{"model": "image super-resolution model", "dataset": "photos of plants, animals and fungi (iNaturalist)", "train_examples": 38949, "image_size": 32, "crop_scale_min": 1, "horizontal_flip": true, "translate": 0.06, "task": "super_resolution", "loss": "l1", "scale": 2, "arch": "unet", "norm": "groupnorm", "activation": "silu", "weight_standardization": false, "widths": [64, 128, 256], "blocks_per_level": 3, "block": "basic", "attention": false, "upsampling": "transposed_conv", "init": "torch_default", "residual_init": "zero_last", "optimizer": "soap", "beta2": 0.95, "lr": 0.0019, "beta1": 0.95, "shampoo_beta": 0.95, "eps": 1e-08, "precondition_frequency": 50, "max_precond_dim": 512, "merge_dims": false, "one_sided": false, "adamw_lr_other_params": 0.0017, "grad_clip": 1.0, "steps": 11500, "batch_size": 256, "epochs": 75.6, "lr_schedule": "cosine", "final_lr_fraction": 0, "warmup_steps": 2300, "weight_decay": 0.1, "adamw_weight_decay_other_params": 0}
Rows from block 6, named by matrix and row number. Rows with one number belong to one channel. Each number is 128 + 32 x the weight over its row's rms, rounded and kept within 0 to 255. All counts start at 0. Numbers have three digits each. After the name is the row's rms in percent of the matrix's.
# convs0: first 3x3 conv (model.mid.0.convs.0.weight, 256x256x3x3), inputs 121-131, a 3x3 kernel for each
# convs1: second 3x3 conv (model.mid.0.convs.1.weight, 256x256x3x3, transposed), outputs 121-131, a 3x3 kernel for each
convs0.25 123:108127129135107187113137084118101183105115106187112106098172148185083165127084143126101125133137087090117167159123181148080107142161103069179147146112111088099138125105113115115117159127068099137119130097163201110111109110123083089120103103120110135156103172103167107160188129135127135128163072161
convs0.26 083:164154085112109113124127122184135127155147131121135132113140105098114121097138082167110147177091106147076112127133064135156140136077169147170119097196094089135145119146132139141093104102146133103108127071085109106131074118070115074102053099075060093194125121169100088122122116132144122116088129120
convs0.27 095:146157081129175138167101180157156081148162103089078080160134132155132130119105079080102110122117119095101121117182199116143080139136116141182084109179166117175111141126146119155186129091121102126165135025114084072080130155191106123132096153161036155137107176131130151106110115113102096126130103155
convs0.28 103:131072125141130115091126080199150143145148121133135101158072162168133117097101152101068120121138124135086084158121059084176165147155116165135088119142113169156144114132122130145111086129175110112122053121122146090101122163136162126059113119140122178128092114125139095054131119164102111099117134127
convs0.29 110:168158098104111140126157074178131155182182099129148149179127166109154130157081112077104140168097121101135121112076167131138137133150111110164123075169150156143132082137128136140132139111147118105162131094085086152097154125107140106132140149090115192185061151175118107094115116152058095111109124142
convs0.30 085:134083152188145168143113143150169138153084122170121077130123095115124119141115140139081108133121118104122132155147114060128119120108116119114100162114155162159135146102187149092175155116158127127147119087119105098114127137100096144154090157175129101160145116077141158099111159195143130160099144124
convs0.31 109:163135105148141133152138108179192170182145178220136156134116130155147130177164131061107148071120128116112122096095120161117122144079101149127186132121144106087086127122105097162125154135142150106103110142206131143102088078151157085103133156097128163073094142110142141163115156136116099084074157092
convs0.32 087:081128170119170127129179159139089162159142177158168169073100111166088160135190205050073152137145118131141152134160153157102089112132211085090133157099100179103109090110123202151095178135112151162111118107123155095093135155122125122182096098115120065138060127131119098122094177196144123102107081117
convs0.33 103:216133122108106100169145077126149150144133151149117113178141177112157127138087114191137052122100118148113123140126088132109125107170096133026097109107065230172158155138124156086096145124129171119114150120133119085169146146112122106133169136076184137154137097157061135165117139085115159176104086141
convs0.34 084:142158123161075131215140158178131145159139152088107168131169136127160136145132120091126190101146091125186158158136131120146156120172082070074072106105140090126104121120153123134125137174168101083119152123135125115117102078115190132155106122132096144097159147101122133145097143179118101153149191118
convs0.35 099:098097128143115106130140105065062188153140166097119107083141153141131146117084153133103151115148080130109171099134203160132134149116068078134088139087136117138094133146157130116137131112135087132125179144112151134100159097122125137089135109124129149119151145145125130197096164149143128130195159114
convs0.36 126:098128104156127104175153160138134109141087197124159118136097071145116123078169168101187116145140171123158118128184134140130085133129111136121114114125144152157053169109071122142140136106126114096159101166118148154126086132146147123098117122114142103089178168157129157160136152112096104174117119166
convs0.37 110:148137066204128142115126128183180150098131201156172133154116141148124113134151122151105080084179085099153099143134134134135106100087129119143148145124145144099108114088119115158146118090117112186139144140097103199149120097102085122163152119116156127147140119073125128163156110126172129151179162162
convs0.38 110:104094071120089144154114130178118101135194160146159148137147105120116129145124153133124132133079101113113109139109117142108097146105124105131109114041094128128162142150102144191174122102157137140168129166119130087077070047084119142119164091124168138120143143119120108139118124147121103121104121118
convs0.39 130:095154144111111065114126124129198121112123084155083125164063111118136137160124134105134107127126146154102161150118108108117101150121134201125118106158141064067078174109106132085137108137125144123123143109099094167101095131076131144117094163085047149092104142115126101138105085092091112098134129149
convs0.40 105:165177133107112142123120118186140127177121089047072105166114105114126124158137176153093086128120140135132140115097082168178095156127084115147148226157119110174166163147129141101175176154201134161061112134089116149064141125125149158110167153122098130143105137119131143157102160112158135118073187100
convs0.41 090:105080099126150166105174077128125146115137160213153139120132087166144178128116171129179156144165144119165133114108111106079139128109122119144062139135099133197149131110129109148132114117153160069101136169184125113149078175123111123096153142107203087110145098123148090183127117086085123131122093105
convs0.42 101:158164141118117096089122103142116128171104071145096093121131171117189076172104095156104129201166083098156168144182128119139186120116105122114128108120125164151107151132170104054093135166137079153124168102109140143104142116131155173124051087107142189153149124156107163130119122094127172148145122140
convs0.43 102:087147177146127151159116133111107141103160056125140091099081100131120102102137128177143156070130118140138138157127157131130103121117108106133161092126178089136152128096199120144094154133115139132132126138228124118165149140098136085127130117130121105145109103123163120117127136127148146131140124141
convs0.44 082:149181134187119146124107125095087092144157161116116145141085158178123091136147115114132083082102091130136154156121162097118145159151191120097124121107136132048125173130150099091143108191127110134190166127143157130099136102140143149111163157120099147112157114158178136123167175164171122131131079053
convs0.45 115:082157124096076155110161113104129189176084171091174098162099101158109149104074129113123097112129069126116145122178125217121127100119165131118156181076119134068176118090172143102090112146115131111147110074128129093134144102129095166129122127108073098144147138139109099138149140165131138079073112106
convs0.46 114:137062093128137107091114099137128126226157095156108163144152092122087143123132104141133099131166167138110119154181153146086103102156084151080132122143105088136140114112143093174109135171143120134127173107161107135114110098113107149116121133127059100100171141097086149142143144141082097157188129092
convs0.47 092:098096130106128158091127117118091131085133131130200148128076106176090104112119155096151100137104113179156117109097095146103070127148129181134075090145125127174155177108136126118124116189125175100068125060151143145137136093127103115076151121123115113139151128114111126122127118069114097086106150151
convs0.48 113:151162135087081133135119088080136123130088052137128159159149170155159164131086155129122082117122092111135186084144106059144166111081090150159134151169162076059114142125114114170138118128140178097171106139154157140064155113125137127111124164186098107088101156143099094112106134213147128127129106175
convs0.49 097:066107128125096048136140177134165109063156118120084094132168153145151108158123136156105145142136083146088114205107111139198141153122102158089210186122186099103136142120149107105124125114141155122126153098157127130137105127075127135120113088109172043127169122099173100105105151130112139209157093126
convs0.50 103:186136160162154153135220147081132134137133131096103160143117119126131109133118143119104114060131156112124163133169192123133164113083131143140144089166181136122156110151127110154115054156124153128139141104129177177197204142179133189192173167096128144132117123108179135161104119107073146161114100173
convs0.51 105:084112161101102184153178131108112142133133142130119155107123095065111152158147096173146157163151128118111149081133099139153047150166133113047141097072107149180142127097096145167132126113121132074126080131150137087084178129154097110099106131119110138138130153099080154169144173111121121076134079112
convs0.52 107:112093116101114118080100123105153108110126117077087120100082155128128161170155131128119130157137136126165126141138181185111095154145139176130103115158174138142111109178133085095135084086153134152145144149040214177089140092152112082125097152098057101145135139157171122114072095144152154126085119133
convs0.53 087:035103116089114122057122125143118101100079068121155085115108142101106143151077131184110094093122106098040134108144144134121184147123155094082133070132196145173184099112159105153118127097107127095139159126184107080147154141142129105099153081107086145130117116134098130162128120136094080064025138116
convs0.54 093:060115139127130111103107132101127171081152180088126162167103086086147145133134103093083129069197151115155123175115146138074127063078148147149124120129152151123120141129158158109107093121093092145092088126106163097108087128142099143142150161121178123111090144155109164127097153106174075090099152121
convs0.55 104:150098108189138122110103120114122083111158114100137150106151122122131126122127128096078145141066083168132128138115146109117184097123131136082138154159146112171119103152092146094137117123167102149102065192183141174072132101127146114188113164089122112105162094107134093172107127174143115128085111116
convs0.56 107:167106135100190096137091157098132194104130100106090122138166106129118157136162154161164115142155106163105097163093092096147131119119166117128094137137086117066146143127153139155106091113171111150102118126227146179107142119104088184133056100091095134164144195112143151160098182118122183151126091156
convs0.57 109:143129117126152134067111149136150178107149126115067151117152111100163210108126158184154141134121174078145127140118121068112110157114119106124149132080205135161117149110112150121148140172149148128142124094158143080180120119133149042109103151146105159104113148134140125120116149159128121143138079148
convs0.58 116:111062143147129083089130141142163101145139127146178117143085150141191127078111133121160062132099060178120107118170090100112164123189108111125094149124120104158102136120107116116123118135168117136157152137119081122097153130158143097136116170119138117161162144111111156194159167172157181087121112114
convs0.59 091:153174167159132083142162093117153095116123065130101118154114123061170159137075129147085122068165168121139093145117115111131106065105177177123092181067086108119044140143106094126075144155126135197203184128104081165145148171133132109110123151114133104133176115090118105158131128171136127166087122145
convs0.60 102:086088072123110149131119106079094096147054053096129084152138080110132127133093090152123101112122124123153142192168137162170167179196112160167109139147129132124117084164155143096105113125153186088118120148089104131117145082123099080109138102147133172156172121132132100072100118102083117131118145194
convs0.61 105:123160148125095109125147137147155129186213209152174193072138114144117138136136165127111116095115093073055146151143141132084121118142165093109123173133178125132117125088111112119159118108194121133147112094123066067119108095204147102154101146102152091157114094071114143109115091124060098127092088106
convs0.62 101:143163127149102108139148094129083036076080074190089030179153148172107118089099124113123153136132155176059130146133129142161141118117139147156086076092151104091143108160165181140117123113154107167128167136182087108137117100098099126118160145118148143142107124104098122181156059109145119177125112102
convs0.63 089:138114102118142161158126129118078120123101153112117085109163139124113110120121122184113154092164064135146074113149118058108122129114141125127146181069149170113160127155178180129111132151164144116103124130170155124089132095123123133090123168155091098148124131154089145111098085158174142141116164110
convs0.64 098:090160165083170183138151135109115092081102188112141212134152145143172099147146140168128131149104114162145122091115143107154139139188115121172178146101142152136182126096091096123144123134142134140150081116111156131101098118154114119163095116156179130140153122089095143098088118093189167117149152162
convs0.65 117:159137144110131080126106078088146185083140156093173125094139112102107126141122134147138128103118190077088168181081141077053131146153174096105141144124118057046101140065097062125096101096120121140089139104124152157118153087128144094140141086161195117130137161152137097144179152171117099090137170156
convs0.66 100:160083064143193121096137179136138163146121124111116092162082142170161145098149145134167110137081108133146127086112133136079144111152148171128108107137087183133125161098138100136193077149147076115128078144090102111168085136118074103185144092165127084099091165149098152112154171112128138163114099136
convs0.67 098:148129147136162116106099136158132151147133122130129122110128135120126121113117129132119114127093130158151111140040098140098149096120116180115110215123101150130053111172151158108135150109082118108100108103133083135149157180112099132099127150127081127126146177116112161146116089117133104154095077106
convs0.68 099:161158121196079173080109173139149141133173114096139116111105095138138134100171132134046149132152135141137106187061156128173103089094115162101149155077072083063099087131141140114121144115086136128104124114144169100130124163104163190133131146103079118127125082132095159177087115187118214117170105129
convs0.69 096:074122124073102142126166119112090177081131131121111135098101127119132114153117097081140090122141163126150115095098105082082090109170101136101135150097105123148132144083130078068136124141127146140124129145107112079090127136141142111110138098104092105064124115092196220149147104090113174101046093105
convs0.70 109:098110089161086103074186113173044111117178154128120080117124160104092156126126138147171113140120108152143116127097138106103103133148098123120086128129085094116190101156113120107140115125126074139141122143160111097210122132152108113128143131161094129077154107099068163098127124075144145228123175081
convs0.71 106:103085121063106130143126140116102130086168111089152133090092161100122147082129130125142140141120095117156168146115091068106135129114149125107119142141132148195166152141161156125155116153126107158063122129069168105122150074110140111102150149111155088156085087066069128149151119111098144161099175118
convs0.72 093:137092092162066083145151109113103132090107108127137102134145134144087126084115103121135153121171108139140138174204184156170199168111153082080128114127117122157156161158164107092144129070119169114123095133080120066101100114122077106103045080128111118109142097158101159148084082051091084089138083119
convs0.73 102:091158162091139124136182103129087171120160169116163102127173123140091112132116207119144086107100144109114142124183111092068124151061122131169145124128132100082089140166194124192167154127106194128120181154175064125180156119137142121162110108129170057144143144086125164162106123108142163121176182127
convs0.74 099:113124144115115076141100115089180128065135141122035178149149110085130113140115044116121115093121106135101135171124146107090129116137167164189110071138103096153104109119131135111164104133133098100141115097128069133130124119084115117142087169141151165083079115133114062117083185100178141181111160127
convs0.75 099:112186189085161171134134153087115095137126128177125161091153118088167168101167090107140110125146100132110121132139145124117122135190152107098081087075114126104104130134177125124109156138172183124138159198132123139163137097156135159129087148105149143149146168152133137160136119071165105144107137149
convs0.76 083:122178131172140161155176135062134123072137099109134147085151098148177153130190140105116116142116164152149089145130116211134130117145189150166165148119109127124136147157137125129137139109135115124139104088091138126157150161116126144068151160172153155199100171168109096161177202153152145216122155110
convs0.77 094:108165140131220110143176126101127170064117162136122148147184086126162080130123133085091127140154157130124127153133153170140120120135161060120172099161140137100120142127121153130129134159160074163090151113168121099140131088094076174109158125130177077152134147112092127123194114150132137046148120115
convs0.78 098:184103125102138188159102130183120153112089063092159139165129155126112119087156150163150134088155121116172145150061065095100095140151112102153117130086127143095141139125117153134135080102140152145089116142075115132163139129158146164181159157120140130067157120092092181087171164134158168104148129071
convs0.79 096:137159151162208091197156192137126123152138177114182173107099111128120135135154116137106118111119153131134192148117109121120127118115124116122090171179076145090144154130121150096122133074124121092084160147091094165078084168116107118085111194105115068174156111130154126106171124097160128144150133132
convs0.80 102:131102109139136129096113135146123160145056194174124128170147147116175121130153086093148096112128155138173125168125141113174173081080129090105101167194168119091105135183115136178173106145122054146131121178104175094099120166152145131141146135103142127125161179153142133159105167151121155117055133116
convs0.81 117:145160112151122109099088176131118112170086135099132192163085172086113137128206098151084123130164129166114097133107148157128146095127133106147122122099137069105098148160106141099075108087114174113154157170109119171112106129118143156089183149101173087138177175113121109148154121141122113196137126094
convs0.82 109:112142181107039044086084157132098097126086152119107136146157100089142140142135120126066145097088105125129137104094180091089134133095138132154099104140145146101095087118128152141158126127110080194146117132144123138058136104092132123089135116100144127121155141134098131119147144148104097136140155078
convs0.83 085:189092157125099185108106131064054137150104048129170078132136098098138116082145095077107145122151099109114136174164131117143152103064155135116095105133181194132137101101133107109130110141145076088116142166167143214117124113148136172156109114148115137134105120107130114098095080109170082072133134102
convs0.84 108:127085143098108145101165151153126135103122091157158169134136120141136147111130133092168119093140143088140148122111121133132122179088114085104065051098094113104149123103137121116129107110142118146109141097112128144141161077127186114146095128110139112118132147119125113154098131126138140142147135102
convs0.85 077:120156086154118130121176122140187109137144067070106124155097116119167117154116079109145146130149174111170116157111105095056141145082134106092190168147170132155205151127128139109165154127180107151147103103136168101148114147158128123121128161143118071135082100117090167125138133075134135114088143160
convs0.86 098:144108165170115166115143197115105107210145089141126091117135122115105128112114093088110109132106123101180109144159132105128101105151156198109127112117090134122122093140156132159137147121131145175166166126186120099114142183111095145182111164111135189136036123177166164183138087121178111134134129139
convs0.87 095:145153135119112114127145159139173093142094125135146179157070138121143176158139124141111127073137162116110165145056159169127142138168110117213184137108147121134134121128074099109150180104146197138111134149094141201089120130124085099117116130128122112177130148063129132090125128131168167164149097145
convs0.88 127:081104074112120138159116107108115163171108136114124113157110106094151151164126131118123149090134143138110093090188118177096143086135163150131111115140167122138101119164111140114192086099102150157111122196161124102145147119150157153097100131137092149132125089109130145109158165155197116086064035130
convs1.25 123:189143113093119092116131146148156105148089118073146145149155115120157109151118136124168122127092113119167168152130175164149100096133073147116158113100112174113144106163109099148166126138136139150084095155098161068173101152112147112145103134108119122163152133143096096122116138123113128102117128068
convs1.26 084:143070102148090111131137124141099172096119142164103066156161132156128145166141118132167117129160048148163146078153139129089107127098156116085114128079103089110073108142173192097141123092066132176185073160118115121082125176154134163138137101142149168157109137095124118167142124114123081087063155100
convs1.27 097:078142156170127135160123153146148145108096097184055097150173124143167126119127120151214123199094165126182104136103141126169174068079138143118140108148114149068112140103189104103151126153136141207135137235114131135146093133097105111158126147102158086162120103173109195135133104158161143160186101098
convs1.28 103:126132226129107132094134117151097147150123110073176060139140100132101121084148138146075154162112140099190177113112095134031190149182122082126077134118084148120115121143123082143097157091124120208096191154109132114143126174139140147132115116132210142115080169136094091150138114141176113148137154142
convs1.29 110:125127178129147122127123103105161093101111137071144133159166096094135095128154069154185105122124094093128128130099183155122161117133150130087105142074161131105117117113125152114134128118152176121153123139180159138111133126143089148151111084083164164041070145221128146128116147117129145180133149115
convs1.30 087:134151165092146120144146118163093157127092145126111147129139159115095151099095157133107130132119129149130084157164165138111161141126099173195210165159116153158136087148156107147133101127107092059118143059109136098138151124145131092127105117182166121153168150087095139101149131121151101104128112116
convs1.31 112:143155136140092085154132080138166103148113149088166080121176057160127126148145102135127084127137170142098165124206100087114138135133138141192131107100166106149121154114147131106108129103140139142129089122121131150128134087141161141132102162135100160168165067121141055096135133154181145128097138120
convs1.32 090:159078176129111134111123201178109112181164108116129095067090168150108064121125142112153119115123140098115154062131130147137119105064090181142082183167120173140114167091113161115074127121159133138131104119118113116133164189159076115106123098127132109150109069170144159145145141174115147106092083115
convs1.33 102:148151087188155141123142074122116155069135153168118170130093137137127159103118200125176148111107147135114101175093119154167160148162129124103069124117100123170141124158128115155117096134071140181100107214110166096106132154134121100158129102124126171125075106144112112127169140101098108114118151117
convs1.34 086:116123011093177109169155108116123142113126158086133096117113093112099098121099136107092121142129131121084158143161169126167088128094101159149103120125112174214159117116091166122124121147092068165145130152110177130127121098147125078107115123142105131123163191076156126090154114096158109171029073190
convs1.35 097:156096141125128188116169126148169143082175146108142153116148140115091149087082138099171168146092102104164120124120109149101120091164138120086151117147089161120089097106148121151152133111137169155105154150105123121151121102052114141126126158102098140152137123085120061146172141081120162098114118136
convs1.36 123:115151122142096109121101154091114112113196065123096138154102159132113117200129112109100130101171146123114133089152111079146121153070112167116150097173099131106147121164129166159159170152130114107119153097132143134119102159104168142128156126178141116104177104104141135149122134122110114153123122128
convs1.37 105:089091143123100033140030133116064137078098162153063088111161115135109114107097086159130159186092119114102167146078121089123145138102165113189078128196107097117117151161138135093134144146113086089144146208125147104125167163139146109128131159132130146157156109129130136079097151130135096097143124118
convs1.38 110:161140128101117128111168135189093095119102134180170123133106106120127138176155125122117131128115149121118174101146174122156114149129143129110113194193124186113153117146157126116168111145148107165174143100168134099159161158085116112175121180149122119154150129153119093047158097103147105140113083120
convs1.39 128:142102133133156173134138183157181073175134151148079118142108081171044162128188096113151091155102102125130141162119163120115080108127109161121139091143152156163105136168171094149126096176121135068130160065120168130175178086108127104154193141083155157099082079140164079141088080123105081132105201120
convs1.40 105:146178126175109112089071151138143174146055122132121138123174193080127161108132097146164164146113079136122199134065120114049070165154124121125137163135085112126120102152113132159047149096128118140146135104130197125109147175052109143108126191105120156139111090071115107142145083158188155119132099170
convs1.41 090:195129186165117120143183138127098119114129134084110129104139151152123090190126122151114170105074139072130132175201115143138137089125147155114112129178177156153119115177122146100104091135092079103122113096088129096115129132143153166141121086148110124111087152077136169102178151159110157133161137107
convs1.42 101:073048085119078131076128085162154136139175130140112116094134085117103121096074142135064138150132079065170140144153156118086140084106123147172119124130117143143117095110122139163128118147110161189133164150118111110113179141166114130087089095135080135204093127071151133091122090116095084139155165139
convs1.43 102:173150124141180150123084098146094161191082085160166105109163144114107118115171144136112089151161121145070184169163088159111138072157128133124129092160153129173129082080136143093148079041171125121158154165073145119070163126114123183060121064074144120157132159163130130108139149130096126115131171119
convs1.44 086:139148150116106093111074111169175151147129128193154120125124162125115128120117096111092093113102148083108162100105111140134199111168120108206123128079108149159144159132116125110159112151131156189112140180110088137190145091096197128146103128057174090100149120088146077104123122143121138131141099128
convs1.45 111:145100137063178155102076120133095160170154093138183135133139110091142080131193112101140150232121098104116123108085117138153092097053178091192171149161128106138079149098101114140130091141111160201160169154116121111160183157130126126147129162087115127148166153058126165116139205114156162202134168089
convs1.46 112:114089104103099107111107092115125167116081143159135110091092144112130177107109149158163147095090137130173139123093147076120164083077134159144115094168143132131095103114158148105098162175123100120153169144119175173159056097144134171126114161156095118120132071088120139186163106151115118129174120126
convs1.47 093:122140177149125143130092133146010154125106131123068117085099090111153107185160102122092157098161181116169165119120125122104120076112096176183216138172115143165138142125174115192102113094106173100155129200075217158113116087136161100150145172127129117122132151101114130124117120190181128182134068082
convs1.48 113:140117038133145111094100114137151170187121094176110148117105148134142106114107105136117103174115183180143139171138136140123209146121138108135102118099091109085164137122103122107121144143120169090155208155079077219109141123135144101152102139124141102119162150186107084070117133136138118112115116101
convs1.49 098:113123111157137084091133161184158141129140217142132149119108114155140166087088135120095107162109108094155168098084121150091136148129094147113175112110074051130105136117128108115144117169117078123135081157095115169119158151107135168127167130148155100167125089100123140105099106138076138083124098154
convs1.50 106:088063144147044145118150184104131124102124140148131114112145136180106165177094127110135074110124163171155136137170178127159175073086121100094077100112171171152175103139125136133138120126128124121113150116187153092139172152128086100124127131131125110147159159108123092111096120152079132126128127086
convs1.51 102:100102063050132146157157111128151167144159119101127107139139159160139147168141172068114174128164104119138120106124154126055069137077163141090157127147149140119180092158149158147052131121097081125079114145126086160138138093155136106095109111146127111118138084159135071085159144146204077137173121117
convs1.52 101:112106186151142129119151094140100138109093174158056163100124100117081136132098160133110176151139122136135117076101080156149077093100111152157108107110081118130102119108138149122134137108102157095075139112096073153155126170107137123159109093121173124139095093084168155160110147132127153113161141086
convs1.53 082:123160146112116088177148142078133105113159137075133107138077109109114139137111094071129133105118162161164095177102166097096179121137147090081084127076179153161123107080122116120131103121117099191091103100131143130150147179118121151140144133136066073127096100095111092088110159131128134140160090102
convs1.54 095:077128175210109092141149167069139140075158120170139133166139172123135143140119137154114083122075137176124167058156149174150087089156107121127141073152124167114070140143134160162105133171109129151131113142118121136152204062121107133122097092097147111160102096122117148088117092099138197098155110156
convs1.55 103:061112171104158063112184149136182135152118143231120172117098110106111129139120149121146122172179118134214203123124130105146120149083184100170177087056193111139119098103151112127095125138133206194128125061180159129153189079108103126121078157129126128122149100110138126152132119170149161127142161100
convs1.56 104:168123094178128112125121013120092162132033111108070137100131104089133178093072094120151123105123123130133106139115084133122181147146105132153195138132171118113107141146112158144130157085145139072075061144156121116187093113160152120159115127098090133135164110144142130176147142082067133157150101118
convs1.57 111:101124184100159113125134159139188113116090160093094132143158141080086161137167081132147130117119151122124167172095144089137148142126117146127066072137125123102162089150116100127125123187107078140099096149136134123170106135138136222132131156125144146167171121161129105158121138098094110137121125139
convs1.58 112:094158132150107119073181103137096153141123104163031155121178139161078176122147084157151132181137111201169135163122160128138147159129114129154177139119159186140133135136127145083117158140139122113182120110114157138179147141140159121125148109153114130101123141082115126108148103161172106121088095073
convs1.59 091:094115100111109143087066100153108097125181129091133137142106121094077169167108094117115128068097136147158078136105136121107123120124077154121104108152116168079098171081165142155156100104104134190153181106093155125141114106138145110143146122138120137122142162074111162145139160113057137149126098122
convs1.60 101:143137146153110084164130140194126093165159093105126127130165120125140107130119103149118170161112155070087129107115101120101090135164159161126125122131120173078105117088167144088099139107139127102183148065177186149114119155097141139153118153144178138113054123124097115159060094164160127150112089174
convs1.61 124:088116130167081074068107114087159106132146141069100056158137143132130123162179109115145115106127091133122148139091159151123040146145106139102102139106161099129176116115138100162134149147112116129119128118114092076104129110118133205090145157113118160143160139150144120109170174137167201200148192106
convs1.62 102:090090145124109132106057162163130085157112150150118129122127140086145100104120128118139169115135135118110154136150123090086160094112166100173111159136118123109131146070151141149067098124132144140116155129114146105139119124101148099053133144121106071144139084134112141124135171140086105096119158118
convs1.63 092:128102124080078164128125064123149094174160148079211210105194142097128139132108113188150113115093133106140107150147060085144148155095101146077110161226129114113155109121107099115137098111143200197136119192161159173083090136150150115112137166160102110171116144118143086136134130106088142124067109132
convs1.64 096:159140104062090131123139141066087166149108166110144146126125116114103177112107071102094127077158137148126103150072180120130176134056153073108129118170117162101119152142152078148157140162126128090144091119179121129159099111167084105100090091134070069159190086114126111110117111137104121130124121135
convs1.65 106:101147056140067150130148108161083143111092095095140104114134146120102168127156106165120110099140130143140070205145129085178143079112059178166169126133089159099118129103110091115097134125126168102084120113106142113162116171106160115099130129128186100116121121155147118165149096128174161118109167043
convs1.66 096:049138134179090139169112142120107128140196090109129095124076164124157067105154131131108078130155168143109102126111128073151143129100118113155082136100153175119111108109168104150144109126135096226172143117120127074138069126157127150149156057169177121126056119125114160098110110161136142125150118116
convs1.67 094:161100144146026157097101108108070127060104111127147186133127105118104046112139127165164105103106137124122094123168136068136163131138112178149216146142138115104133171164146111127137109140104119125142207141132115118114142070119115121112145095144048125129085143169125115075157159187100159134153200083
convs1.68 097:110153170119182121139107128133167199111091129085105098153057145091145131141150185167131116156130090091178157111133135087097138103159097110153142167092082112184095132144080130177121104131143105168112074162170112158133160099125149108106107144110073121127129161119120177127139140089166077162091139135
convs1.69 094:155104132093171187057076126159187153168154175137098129104141124144097147133163125125138105130161080113116113153150181169161139103124048139184158113127111140128150148134125105135172143171158154113147118114099129153128100152113149128100092113085133072062153124116127124105115138126117074147170128106
convs1.70 108:127092143172143166177121138193070222153093120135180109147081155127174143114108139159098125108145104119063073090144116135164164109129131071120134178102164140102152172114063153173137145107115105167073114218124116073167132149069151127139090127155178093191107114089079106170126112109132103117100104104
convs1.71 102:153149162133193168118078082129088173171109181117131136107115153109123118109126180122113104193119127117120063108105150165188157083111127144109108142128134110149067121111147109147178132144118204151095097126191145103100090126176127165120171181128105178194182099127130120166144099104108106182153093088
convs1.72 087:139122142208243189192163144103048135127089059119070095140098130113157163122129128101116086074124136098077053119133089165145138154075086135141122137197135139157150118130142124162165162139092067089127166106128097082036139157117130099164136116103116104118118110137106085129155088157142134095187190165
convs1.73 100:162087089167158129175116170159029161111154162116140162066135175111183190169108128069105156121134115138130163128173112111148169153096108099134118144153108157127108130116121083070160083074143122128173097130133129126088090161149066126123142103125132081135101145152151176087138077079139086165160117142
convs1.74 098:154167080169121123119072124117223093119092179156078193171154143096162117109138127127153132124109170175141078133083145106181173117127117135144167111150192089087151164114195117108135088155123132177121113111120195128142092093140086104153103137106094175142117107138165110087146143106101064131170088100
convs1.75 097:127139155149192177085130153131174110095170129098119103120132114049125155126132133134138098148118138149122114128109136127107150122107127126117111115116167164121123119133076081128111079119120094114134132098120176116124184084152117077147057126122139123148123136143101157156126116156080132104135169143
convs1.76 074:158112145154071113088108148091050116054027069119116140153117165080109133133157228159095096134129101087103128098132102164099120125172159152140127135103122067069133147114086133143095161078108120110116106092108138125192116113159076095087121126150148096134151145169083090099140083122103123136076126109
convs1.77 093:167113115116091128108122150140222135157074140082094133144162088185110145163141104143160105103089171103141138103122176126098083144156124153100158160103172089103175106140099113105126163129144108131120098079111206136145163153120076120160123151173064117109141119115137160089118143172165140127116146135
convs1.78 095:173138117124125149097134082171124118133141174139086117098132181142137156130150124146152119127128113073089145150106143165087135135171099140196116122149140108108137143171158094116099133159110103183157133117150143126090169115112119108156121092141162069178142192139138144135109112095100102113106074103
convs1.79 097:144153105132086117097116084122085203079152151152139124166106154139123101141121117068161173119158150094151130114130187151138160093180061124175141143098091128166172106125122131186115116177151109113128157141149137130188145137154165124129130066163112155075120111030124149153108128136087140061135171149
convs1.80 099:157118149139140175129159134095157107067191154123129115113149119076079147118096099094098134118109135134068144072134125093110126118138096139122103131096114151120108159122124095126156163104091086139104070030170115139164128085087115158088147083110113116160111148144123123112088119117147111106075141105
convs1.81 111:168138092128116084148120104148144164132170157159165094142110138109149083076143113172140114132113117168087093119111131171124112149112157158100156159199046135149131158086139144138127119142126170221131172170144133119118117098132130140161133145142048134140095112134141171118111113091112149178122127153
convs1.82 110:147135154255183173107156111142170115106160148181117121175144100090154122151157114156193147141101121065131117129081064113164121155107155125149116151152101131143122135123073164102132159146178116116127116132108062109154103148125179136179154122127174074110083144150155113157178170141123179171150150103
convs1.83 086:143131141110132143137183084146042119170101112097094157148154189115090110152100159105153139154063117168128141086166132089117086138122176104118107113117172075103096122115092177111116142135091158104050122117140147185196143141120119131137204150080171135079073078090146061199128129064166215090143151116
convs1.84 107:054167109201149136088139107098209137032184161094187114117096087087136125153135110075151138141133122112131128162161133105106128160102085114178127113112106083200112128142147099117110131125105157157145159166139134178106176073142148199154134169096105152063207198176147123120128191146087164043147135101
convs1.85 079:117111115178151138142121140091117170094121192144142095129114058136126093055121146186116099087161081110088141133129097112179153141125121096128112125080094096138142064101106130127125112074114078170095145182142095159155138085149148137116119120104120135143137127170097124137125102146164105165126130102
convs1.86 099:145202119127138094102170164153094097126158062146104086151126165100113089116132060154138119169160116091114163127129140136115141132072130106136101143133121135131119158085121102113136130177162081121088081115101103105107145121139139153115153089155120101130101149159086098169099149100135120065141111162
convs1.87 095:068157107155141119136076102104158087080117120109147110145091146120135163119145126099120131122083133163155128118119122151115104094125136129113134127170149089068161159168102114139148194167135155119116158105135064136103150109153139117118152136127129103112179105122040125137078162082094081084138150121
convs1.88 125:171162122161135165163123145168163130070152107078084148110126110101089153169094131113085125177135149097116164089159165082186123130145227157157105132144131108172119165149137111155098120125142121112141165079146132102158121148163176077097072135134086146133148126107178087136113180135170121108119099130